A small masked image model, trained from scratch.
Data: trained on photos of plants, animals and fungi (iNaturalist), 25.1 epochs.
Rows from block 1 of the decoder of a small masked image model, named by matrix and row number. Rows with one number belong to one neuron. Each number is 128 + 32 x the weight over its row's rms, rounded and kept within 0 to 255. All counts start at 0. Numbers have three digits each.
After each neuron's rows are labels from the 100 images, of 14848, where the neuron reaches its highest value: "responds to" is what is common among them; "colour at peak" is the nearest of a few named colours to the mean colour under the peak. Only what is clearly more common there than usual is listed. The data: photos of plants, animals and fungi (iNaturalist). In brackets: how many of the 100.
# fc1: MLP up (decoder.1.mlp.fc1.weight, 512x128), inputs 0-127
# fc2: MLP down (decoder.1.mlp.fc2.weight, 128x512, transposed), outputs 0-127

fc1.401:063173125160148195156142163224176203177171121144183136137098117069135097071140169092129134128132140062127095112126126106105180124133118097128137069105090120127102083142138120132132139103106146045151169172117148170125171160134117131084151156125158129157163106138149129103122113086152185098162144136145197146129101155138084086126083134150114158093118125077196149141157103156144113119118
fc2.401:110077078197133172124126237135166142144085101153092124079120174078132147090111147142125128109160137094116092148125134181100204125110114118135125154121134080169030124168127112166141144131085134084130134108171129139153113139117141116116143079142130114097163124128103086212133161120113139109134131099116126198089098122107019114154115141142153146135158142121107163151206118126103117144120
responds to: phylum Chordata (95); class Aves (93); order Passeriformes (68)
colour at peak: white (66)

fc1.199:095122134188158130109167180142195159162160122144152170095149131144187103175143141087118120114116140128126092183116128110138063105135110082086094107113116112107107110081110111116074137154075109124068164159131158085198154143118122137121147136177114120132164174138161150185191176169131152181151071146137141208134076089132120068102161098155079172111152168070111116112142117115104149108121
fc2.199:153073145093104145136186139145156115119131134064120117150160156079187087095144086163144086090161139112109118154129161134127132120130121212202117138162130190173148107197131102086149150174102181082088089107124096143123114111122104129136108066132094106094150092121086141154122201126144132141096139106100113126180113106080082139157130182157105081186171154161071125118086112081123105168123
responds to: class Insecta (61); phylum Arthropoda (61); order Coleoptera (49); family: Coccinellidae (46)
colour at peak: brown (63)

fc1.484:103145133147157159064137102136120164145092094108162149099102100145101060183138146080125122106110151114129118165144122121146146097151145109103144092050127094168062123095132119094079155145069141169097167139163176134119174168187139188194159122130145125095151116141147137183188143158145154144135141176114140152057091090139129082088115146082115197097089132091083162156189096145121143102128
fc2.484:036071151166152131112094154140163133152165102138140108057120109123115146099128132143150151117128249058123109171138095167187151115077113115102109153094108110152161138095174092159144155116132107176087148081140115129140145132131162109108137123127081130081134166108148096136165131119119142064159143191161148162108120094098100063169122177105108106089187107122121162117162096096175162114141
responds to: phylum Arthropoda (60)
colour at peak: black (25)

fc1.329:105181093085120100098142132152160138156127128121119188083110114187177087136119109109149167120142130224188175142132106126088101155123103108112073107117169137085123144089125124100104122117088108098085160062075122102149134118098108148090144121164158093133172176102182084160177124129117129130192168180168173125131071115138178097101136127061139129114114181141157071123176084087134116128135
fc2.329:132145109175124115053120173134100138116116126079146165104141097083139125176114088095123127137094203074127107085115113162104101162108156112156109084082140118136088129110085165129172178138140148115154179123079104107161128154175176113069102165134125087132130107138124110137109075136147079083191147172200119159112147121153081164099144141117171221134149161120130130108204156130102133073165
responds to: phylum Arthropoda (71); class Insecta (70)
colour at peak: yellow (34)

fc1.188:062173125145123178114169070149154178174138107122117176122125148175107106125111130120159158139158153163165106171102116139078111103149138084130112077065135086149058132118116147084103142150057097184148202122100197118160139155127178118106173110171128180113171167157185141120189111142083169117144126137136124105088101078146134096088078093111112133122096141095082134149130096120122147181129
fc2.188:089144113158148173122133098134176114169115053137123112064114079123101119102102117046094151147108128100115106094105088150140103133081099119094149133098085102162129154108145151186114145144169153166111166103149151098179147167147140114140110167188145167113115140113161110148124071120163158079156093171143138158080087100145116092184138151078147198115171168104152137154215122172149157062130
responds to: order Passeriformes (50)
colour at peak: black (27)

fc1.91:134164109093152095062099103124129146145114126132135123109130140092153121077111072078178144110142162133179170149158065150159078188161127131119121076082101055146108166134101116138081127129103088154057113082095155153158167142181107181119186144145124085162148138101197134122176082131127119201164144182127091141123120118119095097134106165092117113090169110115170159146169108155148083156158
fc2.91:125077107177076137144106148143133085145140138115184127182158102170089120117142109045118119106100170107141154127180132094158151134107114162071101110160099151102107119155115135157114124120172144185216148049110133149092148131129131150121159177189048103146150096129144109105157097096193135129092130143100102123109132132081152084149112081168051134116088138125186116126143123155161132052139
responds to: phylum Arthropoda (67); class Insecta (63)
colour at peak: black (42)

fc1.55:094150128134117146116095106123142126118119151095091170150113101163095046189100114115154158204091187147110146168093072104128163088099153114091117122106094151183101150090111121072102147131092100149145233178073143119045118143144152132121130146151129133112121155122192169163158096144118151120142109150153190127120135140140090099108103098128125204089083146053133116130119121145106141081123
fc2.55:158109149109138112151111083133107147053172116194136105127106125164097108169145146125183080137112144159116135106137125054137126131131093106133153122159143138116183119124241076086167139119116130166150079101088100108093121115128114123163125201081073121157140118108145093088146127085130137130090205190140150144100135156079158118161101075145100141112168134130184103162056128130160152167089
responds to: phylum Chordata (92); class Aves (91); order Accipitriformes (31); family: Accipitridae (25)
colour at peak: grey (75)

fc1.273:093107149175143176175148152139154118135100178133128087128140141076159142137130117154123145163110193121121128179114139170135146132131137098084104093094147068182124147130120099103064128099084103122052132123154147113134148085135152165175122185093120123194111153120136120169116186159127141193162133095060132114094101170113108094044140111145132081062081155085068139104087135097118114071117
fc2.273:125090119116151086121179133132108135148132149093107127107119140136141131140184132117112149116126118095105107121122107126122146155173140128134107105212139106066066064134097100176197160125192108091101065140097139144117128140159121189113127042104089102091117120164095118158148071152129115103179122152089103158151129133128087087180136223079125170122173118165115133149138103135178080135208
responds to: phylum Chordata (94); class Aves (93)
colour at peak: brown (54)

fc1.57:141127135154202123162118078190196157141068161080095154147142126091177140137167116073131134136136124055115139114114110177153141079122065111159131117181176129132115150120097155165087144172166118160059098098091175126124182104172148136114093171151149133136114131137138117126128128103081179200106122094124149145093136150109128127157156090125023121135134139090127107145079101130187092113120
fc2.57:106138140204113103109122130153105138107137175147151127156139101099075151110158088096097153099095153115124123143140126125203131141118163085088101105146089067172105124134085126167088150128141116138102147099111165123100147155181162163083114166127099094110108127128176138118126065145174148141163121170140113182121150104099104109151143046169059134085111101104146172082126155149219168046186
responds to: order Passeriformes (51)
colour at peak: brown (53)

fc1.266:122125103116145191168152187148120200103153191075174147147191157140135125161137084181101092125142140158107107060097104112055084106080134122131144133115098099135170087099106163100079138191083132149107123166207121086108130151099130151111126099172139155150120113113162177120201146139137144134122140135117120123155136084107138119057132156184136117148163096086088144115091120143109109201147
fc2.266:143151116125137142114120105098089118109097079093095141119090112161099092174126121083111122157114143105119166100131132127106111146159146122133156126154171130106099131133127161112132133076181155181223139134143129110060136095106145148159142126122153150146117126118112115149133048113078147125157100089183153109116145149167201128041122110114157254160064166125140106161174130213126123093097
responds to: order Passeriformes (52)
colour at peak: brown (49)

fc1.237:135103115134118108093158083123172109182164064146149082074089128173099068118134137120106156134133160185142146117113133132160117139078145085104123084080088124178125095088164099148112165128149126125073173197156145100155121109136105107200106156135169131107119122144142134101164143159166129135172101194157151211074098112141115129099144135135128190093057163110153194119164128131075175130106
fc2.237:139130160115117100070071065097153154196134148181078140093101106110144117153142124152145122171115063160162118136119146124170133087103135118102105088079149148100118129101141141151132116074116135148137195153112092132183152137125044080118112122106188137131119102146133141092159179161099164106197104174149175197143130138104114130147108076111203077078127076153111123120116125118078178084136
responds to: phylum Arthropoda (65); class Insecta (64)
colour at peak: brown (57)

fc1.232:102120117107152158132151155208158194117142112067154115056103076120129017106175092145090073125096110086146135077095079152126108129129120154175127094073095146147149116078149138135099173146069135125092127156128148100118129178150139094133110090136112124106112108105106130145171169134149159140110116105100168160120114110139200110089138152188107142159125178136168160167157097143126085192105
fc2.232:135162136121112072094165126140066169125136126072144181121103103145113137109151131158097120142111181110140140116119145135114078168117156091161137101099092110131149118093113130174154109085155135114152154125155109121079142161115152106165109136124107146196094171126140121124137058139136083113185132104179172135132157105172224173037130130127182150179037152145188146105158137132142074083088
responds to: order Lepidoptera (31)
colour at peak: brown (59)

fc1.500:116170113168104178206096129148136138100111175126120134191126119144124126086111135128171147159117168125148155152102067134080160114127140114122100162138080171152131136103154144088110143174119098133136148123131137100033135116103201115082167168105120132147138156087185166181163117107107170123148177111075145101134123161087068102114108196125114088135122160085140076137109119143055090115045
fc2.500:134101106112099152189180180113148134136173187136153132164140153129184120065169158177095114134136187163134083107119130111121118097145096113134112123198104145191170090126140097098167159140060124031116158120115111118095118128102104129190133143111094125083130163128125143173165180139156154149134173108105162132169069115101105119136104148116088146068078138126103113132058098085111116135065
responds to: class Aves (85); order Anseriformes (25); family: Anatidae (25)
colour at peak: cyan (32)

fc1.155:130117135139122130121168128213135152167184135166174068135212116083155175106171109122178104119136122059091093105154130094100077138109132140101110098112144131111083047104153089159125139097115132105107134130119123170126140185184077175174153117189146126197162146141144114140124138131173171101142106126122139132141101096113033117132090130145085068113204121123103133132143108097105136141125
fc2.155:122134176072111144180112114117153097087112185117070104161162160167147138168094137138149092152147152167114151105110138085111170092161151149120178167186138130122168149174119145096169127091116157129124085181087115093085073083085093097116123132092120179169104102121138155111098143124073156153109134085147132112156136187118075187105121080095159100192122167115114151163056169138091095134072
responds to: class Aves (91)
colour at peak: grey (77)

fc1.488:134128111190180210105173167145098194137079093101158109105105113085124096084112110135130137143130170058089147123156111143112113194130125126150144097121151160230097117143166147148124106159083153102087141143166155134078146163149159115181144104130159150124129152083147120144136094138069144171139106079084159175086135089163131111111119174150126108118108081130151192142121132088108044147130
fc2.488:103133154091132164105133140078161121160143192127134150192155160181180107185131141171129136158164079178131122106138192123150116104168098114102135091132087054087142120168100134097123041138133108086144094129150090115138089077088068125156147078110074120140144143166130159165167162147123108158130122092121061144163124146070132132158127122081121148122083049126061100114139160116115107126108
responds to: class Aves (86); order Passeriformes (51)
colour at peak: brown (53)

fc1.234:110097114155108117083181112189146195168166119175182090115175130126110141134177125178110107095134132122114067115157154108113087132056114081098107111141108116159097069107103082128140135133102106104127161157159119141152150141131141119125152134217189111189148130130157156132147125117143150103148143124110159204127126096080121136097122039174087072101135093120132179062131137092083123129181
fc2.234:125127125140096134057098139132149093110095148169101118126108136105150069095068108092149119114112156178112126114113129129121183129118169152190131131132133114156097154151122162117184231137093144127094122150088143127164085148142138072062101150094138156074119078142119161117108187139128171110091095125093120171116118173130041185130138076113161153180159191134087168169120154151086164155112
responds to: class Insecta (85); phylum Arthropoda (85); order Lepidoptera (31)
colour at peak: orange (46); yellow (43)

fc1.279:145151126090107137114147132130121141171114154145117123160183124132156139129153098167173197168122162184139113143108099118103072170133151098142125110072126122109138138078132114079093132129102075148105134119069164098077128163120174204197114125189183128145119191118169107188112110156122131137191134155156164088146109114181087125051098138128152109055165103092074102089099103115091124133143
fc2.279:127154134179122104092109085158121166144080154148125080144135124075097229162151148130134121151130118228142147137139136156112112099131116096068093042101125097111095117114147140090079123155150104074166172154134131108149113138133135126112132191114127120124141108152119116114150128128200119152143180129143160175113154160124046114175127129159112053047134104107170106153193117118113130099091
responds to: order Passeriformes (50)
colour at peak: brown (59)

fc1.82:065077128160143138164190146152161142150183155080163116139172135144153112153177152128107130153155170097123101128094111073096088130125076102129108132128133158046065094121052082158130066105138120150174135145141131143085139194121175167175130125167212169150131109165122112113099125146082127145063068110137138146158144137116155124104122062100154122164109105128081136107126113134159096160155
fc2.82:133147097064161128136199114140148158119170100091167168082118133158122118124133133150055084134133122143128118034125145074087085093125113121147106122140132160142197100122136141119121106190102110124092189218180099112156101114150136100145141135113099135118138133113099129111174081083145112121156144116091154165141147092132195121115115093180112201111054146135202129120169109117152133176105
responds to: class Aves (88)
colour at peak: pink (27)

fc1.134:160106131125122087135168076169185154206091120129140129169149133097200156115137134154117129103150144134137171142078152172065060151124127099169105045089162165107127112136102171145155133165073099051065085125077135101159139113127142098088134157156147094166148095161126108135130145120090162142207124137157156118134099158139126131116112117144052138132085175181131103120103085138125114106087
fc2.134:109154123149137126082096116143132133126090067134121092099120085113093118094139087070134166130073152135163111128124077168166110122118167110109121105152156105145080159091100150175092171094169113155153171066133168112162162160185196134064107179160151131102145132139130104130137053118157150085152097173171136142088136088148103078087151160155163166094209120095162117144170119172130142082166
responds to: phylum Arthropoda (78); class Insecta (75)
colour at peak: orange (49)

fc1.104:119059101130092141104130105200172126166133125110139176102134115127104103177118147107140127126122222181156147100127111131128140088126072129101110112151173081099088120102175089171097126114177137104124128130176134118113202155131098158143136121154132143146115090169095154107193135152171139134146094097134122185062121174161093079146140118064173177110145086066137143143194120108119053140137
fc2.104:161215144083081068043053074137124074108100101065116136108135113163102053161119114089144098120148065192166232163190143165139113118143130175131146104089136144125129128146158127086138109145156151161149110099146120120103144119173140171135113116114135134103129097099115138080089145116120131125102129161130137116117145141160183154081135157173179115143131156125133082138104157104164103137159
responds to: phylum Chordata (94); class Aves (93); order Accipitriformes (26)
colour at peak: white (66)

fc1.233:053113117140175121196123095152153145179157143152105087130128109148147150116173106120136160119151144085133111119144136185143076154084100113098115125120121080161150078101157078086096104157083115181095144169138145076190149143146120158168156132156207135163150162085154113142155116176168158196093117231100166129104077116121097093132144147117132101092126112123133192107112122164179113120150
fc2.233:134146087091169127091129148143110131158131101092142134071144106090120084155141141122112150116135091027119083124117094165120098139143141139157126113100163182162116127112126115174142136154129120094087109087139136150163136158185109167144122107165186119067151131120117108161155063127109109049168123176143162114115118102131118055200111193218143176133210132134171132127127090107107136119180
responds to: phylum Arthropoda (68); class Insecta (67); order Lepidoptera (35)
colour at peak: black (64)

fc1.333:029087147135154137121118084150143156162108124091097130108113116140115091161180131146118140083129225097117167162118091116100143143105156130117121139042100140183101124052120126128098155150068089151072141170153182110138149172107088144132151130085174165152163136123140087150203139166129174133155099128085141133106103129155172085118116134109176153100106140118160156149153071134130079178122
fc2.333:080100147168140163116129134141138177126093082154100142085108101137096111152109115108123169139103175123088101106088090163058152141082161095131131121101158097137095158091090144153099172151116118123088161172126153093156132166168180103117104156161146151084102149158132114241118096153130162080122077136096136173103099148144084118072149165059162182150165179125116151155205147160109132113105
responds to: phylum Arthropoda (67); class Insecta (65); order Lepidoptera (35)
colour at peak: brown (54)

fc1.138:130167161134133183157151064127190167161171115097098124157149119156128078184131121101158163161117110154155145154090097129089113071134061107121093125083227099086069109095124122109118138130130102150103121096128157083107130104152173178105135133151145108102144122170125129141167204159128171148118102131134134118064061172112090092138159153086158135111163157091051102127138096158165094137110
fc2.138:095142154172149174150140085213187170124126101154143093056137116104096115105128147156158117112147127084128149137133109142132162132103103153127152138091091149160151118108141066154118100091121123163053126134206138109134172132088125150204125162113189177171142157076146075128141123122135136143129137125115147167095127079108154067054139143137135025123099083141097156114123114096190115127118
responds to: phylum Chordata (94); class Aves (91); order Passeriformes (51)
colour at peak: brown (57)

fc1.302:141155137151107163210118129117158160176137127184101067098137122136138086053159173159169168121105184160143109163056092135111150156093149107135119123101108162167086119098103129118129091141056074199085152124103162117135120166149185082108127180079167143146118178103191055126130138129121148119140116133125160101086110175099122084102131136135105098077139165117138128105112122189151151102137
fc2.302:184157049129103176151138195160121143142101097115140178089074101060128107097125107063130102106109109137161103072127121169120160126121136132136100155158154133136123134134154156148119209123142150074180179076149152156146128152165119110123121126175124102078154087125065117192150072112162142116151131111117139157084105095162109091122087217113163155134140157121171141156183099106098085105125
responds to: phylum Chordata (92); class Aves (90); order Charadriiformes (27)
colour at peak: grey (76)

fc1.76:157062130173146122089123172166107174156149124147184065118139107130132155119173084106169130064109129135116091118116152158090104201100096102151093129107173066127080061079149134113136100113083151094143145134177139167127185229179120161152116144152180088115154123136086073135161115132162127086158054102161099145121113088122100129115105126122128132145168131121108178143125112120106166161154
fc2.76:116162129099131076138122121164136100125097145060083126131126135077169125130123138101097100165118120095108162147106128117127165148121138164183166144150119180127134153145095193151173087125171161073114087183073138116125120127121159083064090128096178158179094079096135158064056130105079122126105107087115130072121125172158130164087171104137166138201136182150133139151084168163064133147139
responds to: phylum Arthropoda (63); class Insecta (61)
colour at peak: brown (59)

fc1.495:158178181125202171180151058132148115146080146066108109112136116107123153142143092104137165175113145093112192114065108183145133152132122108114106178144149111132112136091113124138122148170137109154089088152127147070077142113130143170144119171144121163136129098134193168151147115153095206212081087146120147107107147121120095134095175078078113118122105116102102137093123105116161042085140
fc2.495:149154102224148121100138185142054182125157160145191154119093136114129132130112127152085111135129105060111118141168109092100161189114127083133081136121102121165096098147089098175152100115127086075147159117118140171103140154125150177090159138104157066131158132130116036121155061095157094109129151116173148148103134136116141100145101134150090168098094113161195137105139097133156111051156
responds to: phylum Chordata (98); class Aves (97)
colour at peak: brown (62)

fc1.359:180088124122132107116128140150115139132131119079150113139150123144111123151150087160107148107115160126131164096131122087100095111101117136123110099066127054105153100092162144094118150143092102101089112139097105050065112124101109137183120075169096161105134094139128159134216136143123117119226161196182193197165125158155115122128164180172158203098089122089096106131142119098112113135086
fc2.359:137144131143135127106097108092124155161120114144114108096118100134129084151119095135116165183107109139142116092124089145131100094149121080145092083075168137113127131112134157162145137132104108094159222086059128098112125095135113104108118134163148129074141111122175119158164098152083142108197149229236209173147141112121116133161125193130113211071122139113157101131101141121132107080109
responds to: phylum Arthropoda (70); class Insecta (69)
colour at peak: black (52)

fc1.236:110101096128108152167136162149120158118145159100146105117151123150150129129167138109075148078123140124152146167152114139149137153092109109073108147093108061185080092121134119102115125157105075115129128102145149140165142158134150201127170152130098094128141201123157083177146137159195146181080138166097098116111046093064147082117134201075098086103135188141100144093179109120211118143133
fc2.236:149120118088150136120110198133134163091114106145165134108131106131086097131170122130160145075136145085128129116123128175126066130162154124151126077047141107183174126100160101149130143163102108183135066060155143130160121130190159151175119123137085120096139156099109104138148116133123100109078165165059118113084101081131166083132130195223140075123139087109155164138089096131177139190137
responds to: class Insecta (73); phylum Arthropoda (73); order Lepidoptera (35)
colour at peak: brown (56)

fc1.25:084150115173136153138148163188133196182191160139139105094125123091110159077136116128133142110130069056117057114110129062110139156108139121137152120090036108104143122135164131185116123123147127117076119103116167149129172158146114139163118121161179124178142170127138095089133079164150108117109167175080128150095098145143090087073146133162076137123172119099164117095125137058062138161152
fc2.25:091107093135146165159064190138104127150129124073125121128122105135125152149123118125132143149114204089126094112138124162160108132092109114090134117138116103123078139087164170098096124130170109195242133007150106112166132143111202157052158107147111117101157138139137136128120113135112136116166151149181127083149151123116096100088131131146133048123191118128182128111104104133093146103169
responds to: order Passeriformes (54)
colour at peak: pink (32); white (26)

fc1.31:147085154132143115097151120138145156110181066123120119078142135160113070096155117164118122065126159154149182132141104104064100177103148121149086124087160133124176087072174134091133091195086118175128104144122159066133145169146152110115128115144156130169130155135159069107177100139120140094100136164076110138107066125103167091140161097139136188139133173111081063149188131150210151159128
fc2.31:131124116138130087127124138125106129161131146159124131109077143133132176125131168145159130133131119141162135193140128102128126154092079114111124172088111177153084117115092091167140112124136112135180096066132126145148173116163129156110163113115116130148138154133133138088141109124116100114067184127008113058085114142122215117181130081195113014163076086156165143106174102160113132111168
responds to: phylum Arthropoda (62); class Insecta (60)
colour at peak: brown (59)

fc1.42:077082116218206213127113167149140179132159129135164115110144141152150111133168125146130163125165129087119115142100137113143101164140145142132134106120078079139096105086106135116154154108118118107120048076048134113119189148099129154080158116131153148163120125171113126157155115121105141108165225233139085133124122089137134127147123108166141175131098105092123103143155072172141146131104
fc2.42:137199106058124142132126115149163157158144075145140127119133109126104088107109115081115128124116068221154113051113116105110075112117117118115126075112078097120135136124148160146143126110178133208185126065167110126145132152126143127115132200150162132123116153140106114098105080115154122063150176166144126140102143118128179107059122167166229193118142158113171080135137133151139137126124
responds to: class Aves (87)
colour at peak: white (66)

fc1.171:131136137096155181127143087161160154139102139091108060066125126097161136175147161152119157169121123164140138097106076143116161095081101145083114166075162086101096123060146143091073145142113105148076131136185110067137140082061134170144136126148110137162154136130106127178190221164141173166156120141160162124152109137125109096105144149065179102115129150120074090117137074165110115150098
fc2.171:141175121180140102080154134186115141146065161165113118144134185102141193131128173151161195129126142168118129179116108146064108150093054103118114111156099117142089104109076104136148097133088067064118100109105151122139150168175174179096122132140201154123131138161143147131108100149106093135086153147139140164135167136131078144092147102066092044113082110114098106092163126095116126085160
responds to: order Passeriformes (50)
colour at peak: black (36)

fc1.243:142170127136140137112138151198147176126139105105132117101088110098147093092137161164141127144151131162168117101135099086112151153097110174138118087083115099093090104083109112154132130066155134104152180132188064171117190201122127147157130084176169133145135140131086105143182112097143097071131175130101150178099071091129126091150089178139165147154112100139162097141179081076060068147096
fc2.243:099102135162118145115172158166116085116131118089136123149179160161121121163134142087097155135126130064094131134103129105125151130094098131161146099153079111146086117143117082123199139122185122098174072070127116118100144112134179255162117121130097136099107124176130116157105107147155080128115183154133090122176172141086096149114171178114096178170104135128104064119135134092120086075137
responds to: class Aves (88); order Passeriformes (63)
colour at peak: white (87)

fc1.8:133144081159117161063148163216166172135174094143145104140126085105113075099078108088147122094109137087148112130151104111121117129114107148121125050145119159154070091109129098150093167107128130118097146094087144152114165217154169111117109136175189075143130157079121091150111092134184161112109137105092134158065090091138125104087113060150101154106142154102102168155144140138130059092156
fc2.8:128171135096096121144118101131126127078079166078082116161135135113136141145103106125156099176120133133104141108119177118132173101138163169148151124193147156111142147152123173146183120107152173135115106146096129099158089097084144057093099162097172139154092073104128170099067125124111142114182149054125174109129147190161068198092135084133162069174131174136131171135113173162072079133091
responds to: class Aves (84); order Passeriformes (54)
colour at peak: grey (74)

fc1.388:142074094108089138191117133124158161176124165125159101121154134135180152189109118160145126163142180160142169166136073086093082082124098089104135159042137118113081130111135138124099138155090093168138170118152120121167150108063120159118156113160136127152130155113172120189177177124083134170147115133104158082136138141147146100100088146155198135081063114126110096126090072154083062162094
fc2.388:121171132122153139130147107130138108165115042086107148051143071146093144156131112111078156112106160111150170110108084187130094105085108088110097127092155138144135132060119111101104160192167109157126160101186149091167153166154150135187123141194093120118116184142132112150154081138131147073206118143169121125098132081156165081112134145125129182118175172094119094128175102135178133088164
responds to: class Mammalia (25)
colour at peak: black (93)

fc1.443:119074098110100151103090142176131155163145177103172131129134104153141105113159109089079111090132175172165141153111083151168151137106068119088122103085120067144084121101137125138123130130099106145108187169181145121198135139133118151144147140139140099102135125116158110147212122140174171158127092149108120205107045113099150087080151201094112133125151170086077164117139120073176068112131
fc2.443:154119109099112084101104094138160089157142072123107100098184075083131118098130125125117157100133136127144146174153100201118112089114117117147121091102204191126097129081151107160146118128149125111037119070158136155173168148182088142174122109174143130133143160098143115160112185119130157109167107139134121085078089093129074100141136198149150090127221160114094113132109108100134171177169
responds to: class Insecta (60); phylum Arthropoda (60)
colour at peak: black (90)

fc1.193:146120136129144179098137108167135135080104142154157157097108120121132118175164122149161145126124162093089135135158053132073124149148173116128106137090152121150043110078184069113102150134092099164129124170166135095109143120137148125144141085142100134126138134117103153171150194149102169116193158151106171107109065092136077095087088122089206105073113128095080131178142090182077091134064
fc2.193:118153158107152167081112100065105140111118127164137119158137179204121125186101163196188157124164140207155129118108145134125106120146114113100099144128165050142176126123087104040100121124061092171161107102140100086079099099087123155135167171115095116129152137149123134191181155137136115166162152139184128153134147137084102105111112101079118090090113070116082101122150103141145136141089
responds to: class Aves (88)
colour at peak: black (38)

fc1.426:089210136119115202172140181204169166126198110144110119160111112152130100078103173141139077192105098144179181148126066119096166113119090117149137152120137167169093113125143149110137116149136122126086148156088111110087105110134154113105136165061188163113125139138131113104175160089189144124149146106117136125104124141060100104124109135202080169106118153127147097152129110132106087125057
fc2.426:095126123147116206159130130117132114138113097079120123137107113106147075104106146165036111123137099094142186132120142149100172109103084136176106161089105111185146160122159154144153114146088113134200177148196121096165122102102202117157103117167190121070124115134103147131145146137120142090103150122050142114127069127081168111146118218120181197143092154142098131119126111122105073125125
responds to: phylum Chordata (94); class Aves (89); order Anseriformes (32); family: Anatidae (32)
colour at peak: grey (78)

fc1.492:121141162131161137142171034135139122137103089083106118100115110080159141178146204157207099153134159088123142148104103188104134108136121144178108180114188202084080064112128092118151103140143145149104101167126099129158135114151109119174098162081170141177106105135089153115132149132121158126107111106130141043116160141153135104121161105066094076142191155132085108130144107146169085149133
fc2.492:157141084159115117103190178139076106105173123150154163142116090122123109024138108122044137079091131141129134102113122155136139184173137136140102154127088110113184153128096099169158144157128141104143153092098138146073115171101173112150126113149075082111094132129096188130154077119163098142116184174135124123179137054140182121121123188073143172113058135157118122150124097099148171107120
responds to: order Passeriformes (50)
colour at peak: grey (78)

fc1.470:168145075139139180159116117138163137142085079185129153105112101105116126174090139113180127188143116120114112081124116161085159059150115121117136065156140167102053167147159148164135120123142131180134134132125138137176138088143107089110138111093110137106138112101158193131116111109084149139133158103100134088089147137168072093088124132164089135122094125117154115137188127162000074133098
fc2.470:153066128154134192083147149116125085125160115155145116154123144140163053153108167179145134152171139045112098215158157126118097110113114148143112125108137184167065083139157083095097098138111150109122149158143077162172136083145104148141164060118139122138174170120114135144148197116133110148148111159120120117161119115086118096107098104137043094102096110158102086084130085095087189154126
responds to: class Aves (87)
colour at peak: cyan (32)

fc1.322:104147103105080126127093157150115198153111154116135126109109162136187077131152114153074106135140137184162194152120113098117145117110110102140098186072080133151091118097122121121112169128106081141148197199151161091155106182125136157069156158110107138076158143102134070190189170146124140158136102096065127143106090092112167077100132132192110130126103172134114126134163127094187073122105
fc2.322:138121109126105119138173140157123138096135061093131120045120082093110074059142130149100097096146160067114140174140147162116117118122119158214148141119084178158158116128202102181185138162169169143127130078179128147155133151124133103181112072110113166103128136062121140142143132102090125093147157102094151089111093098154162071140114229106164124181121157161119138139110108127121107136116
responds to: class Mammalia (25)
colour at peak: black (78)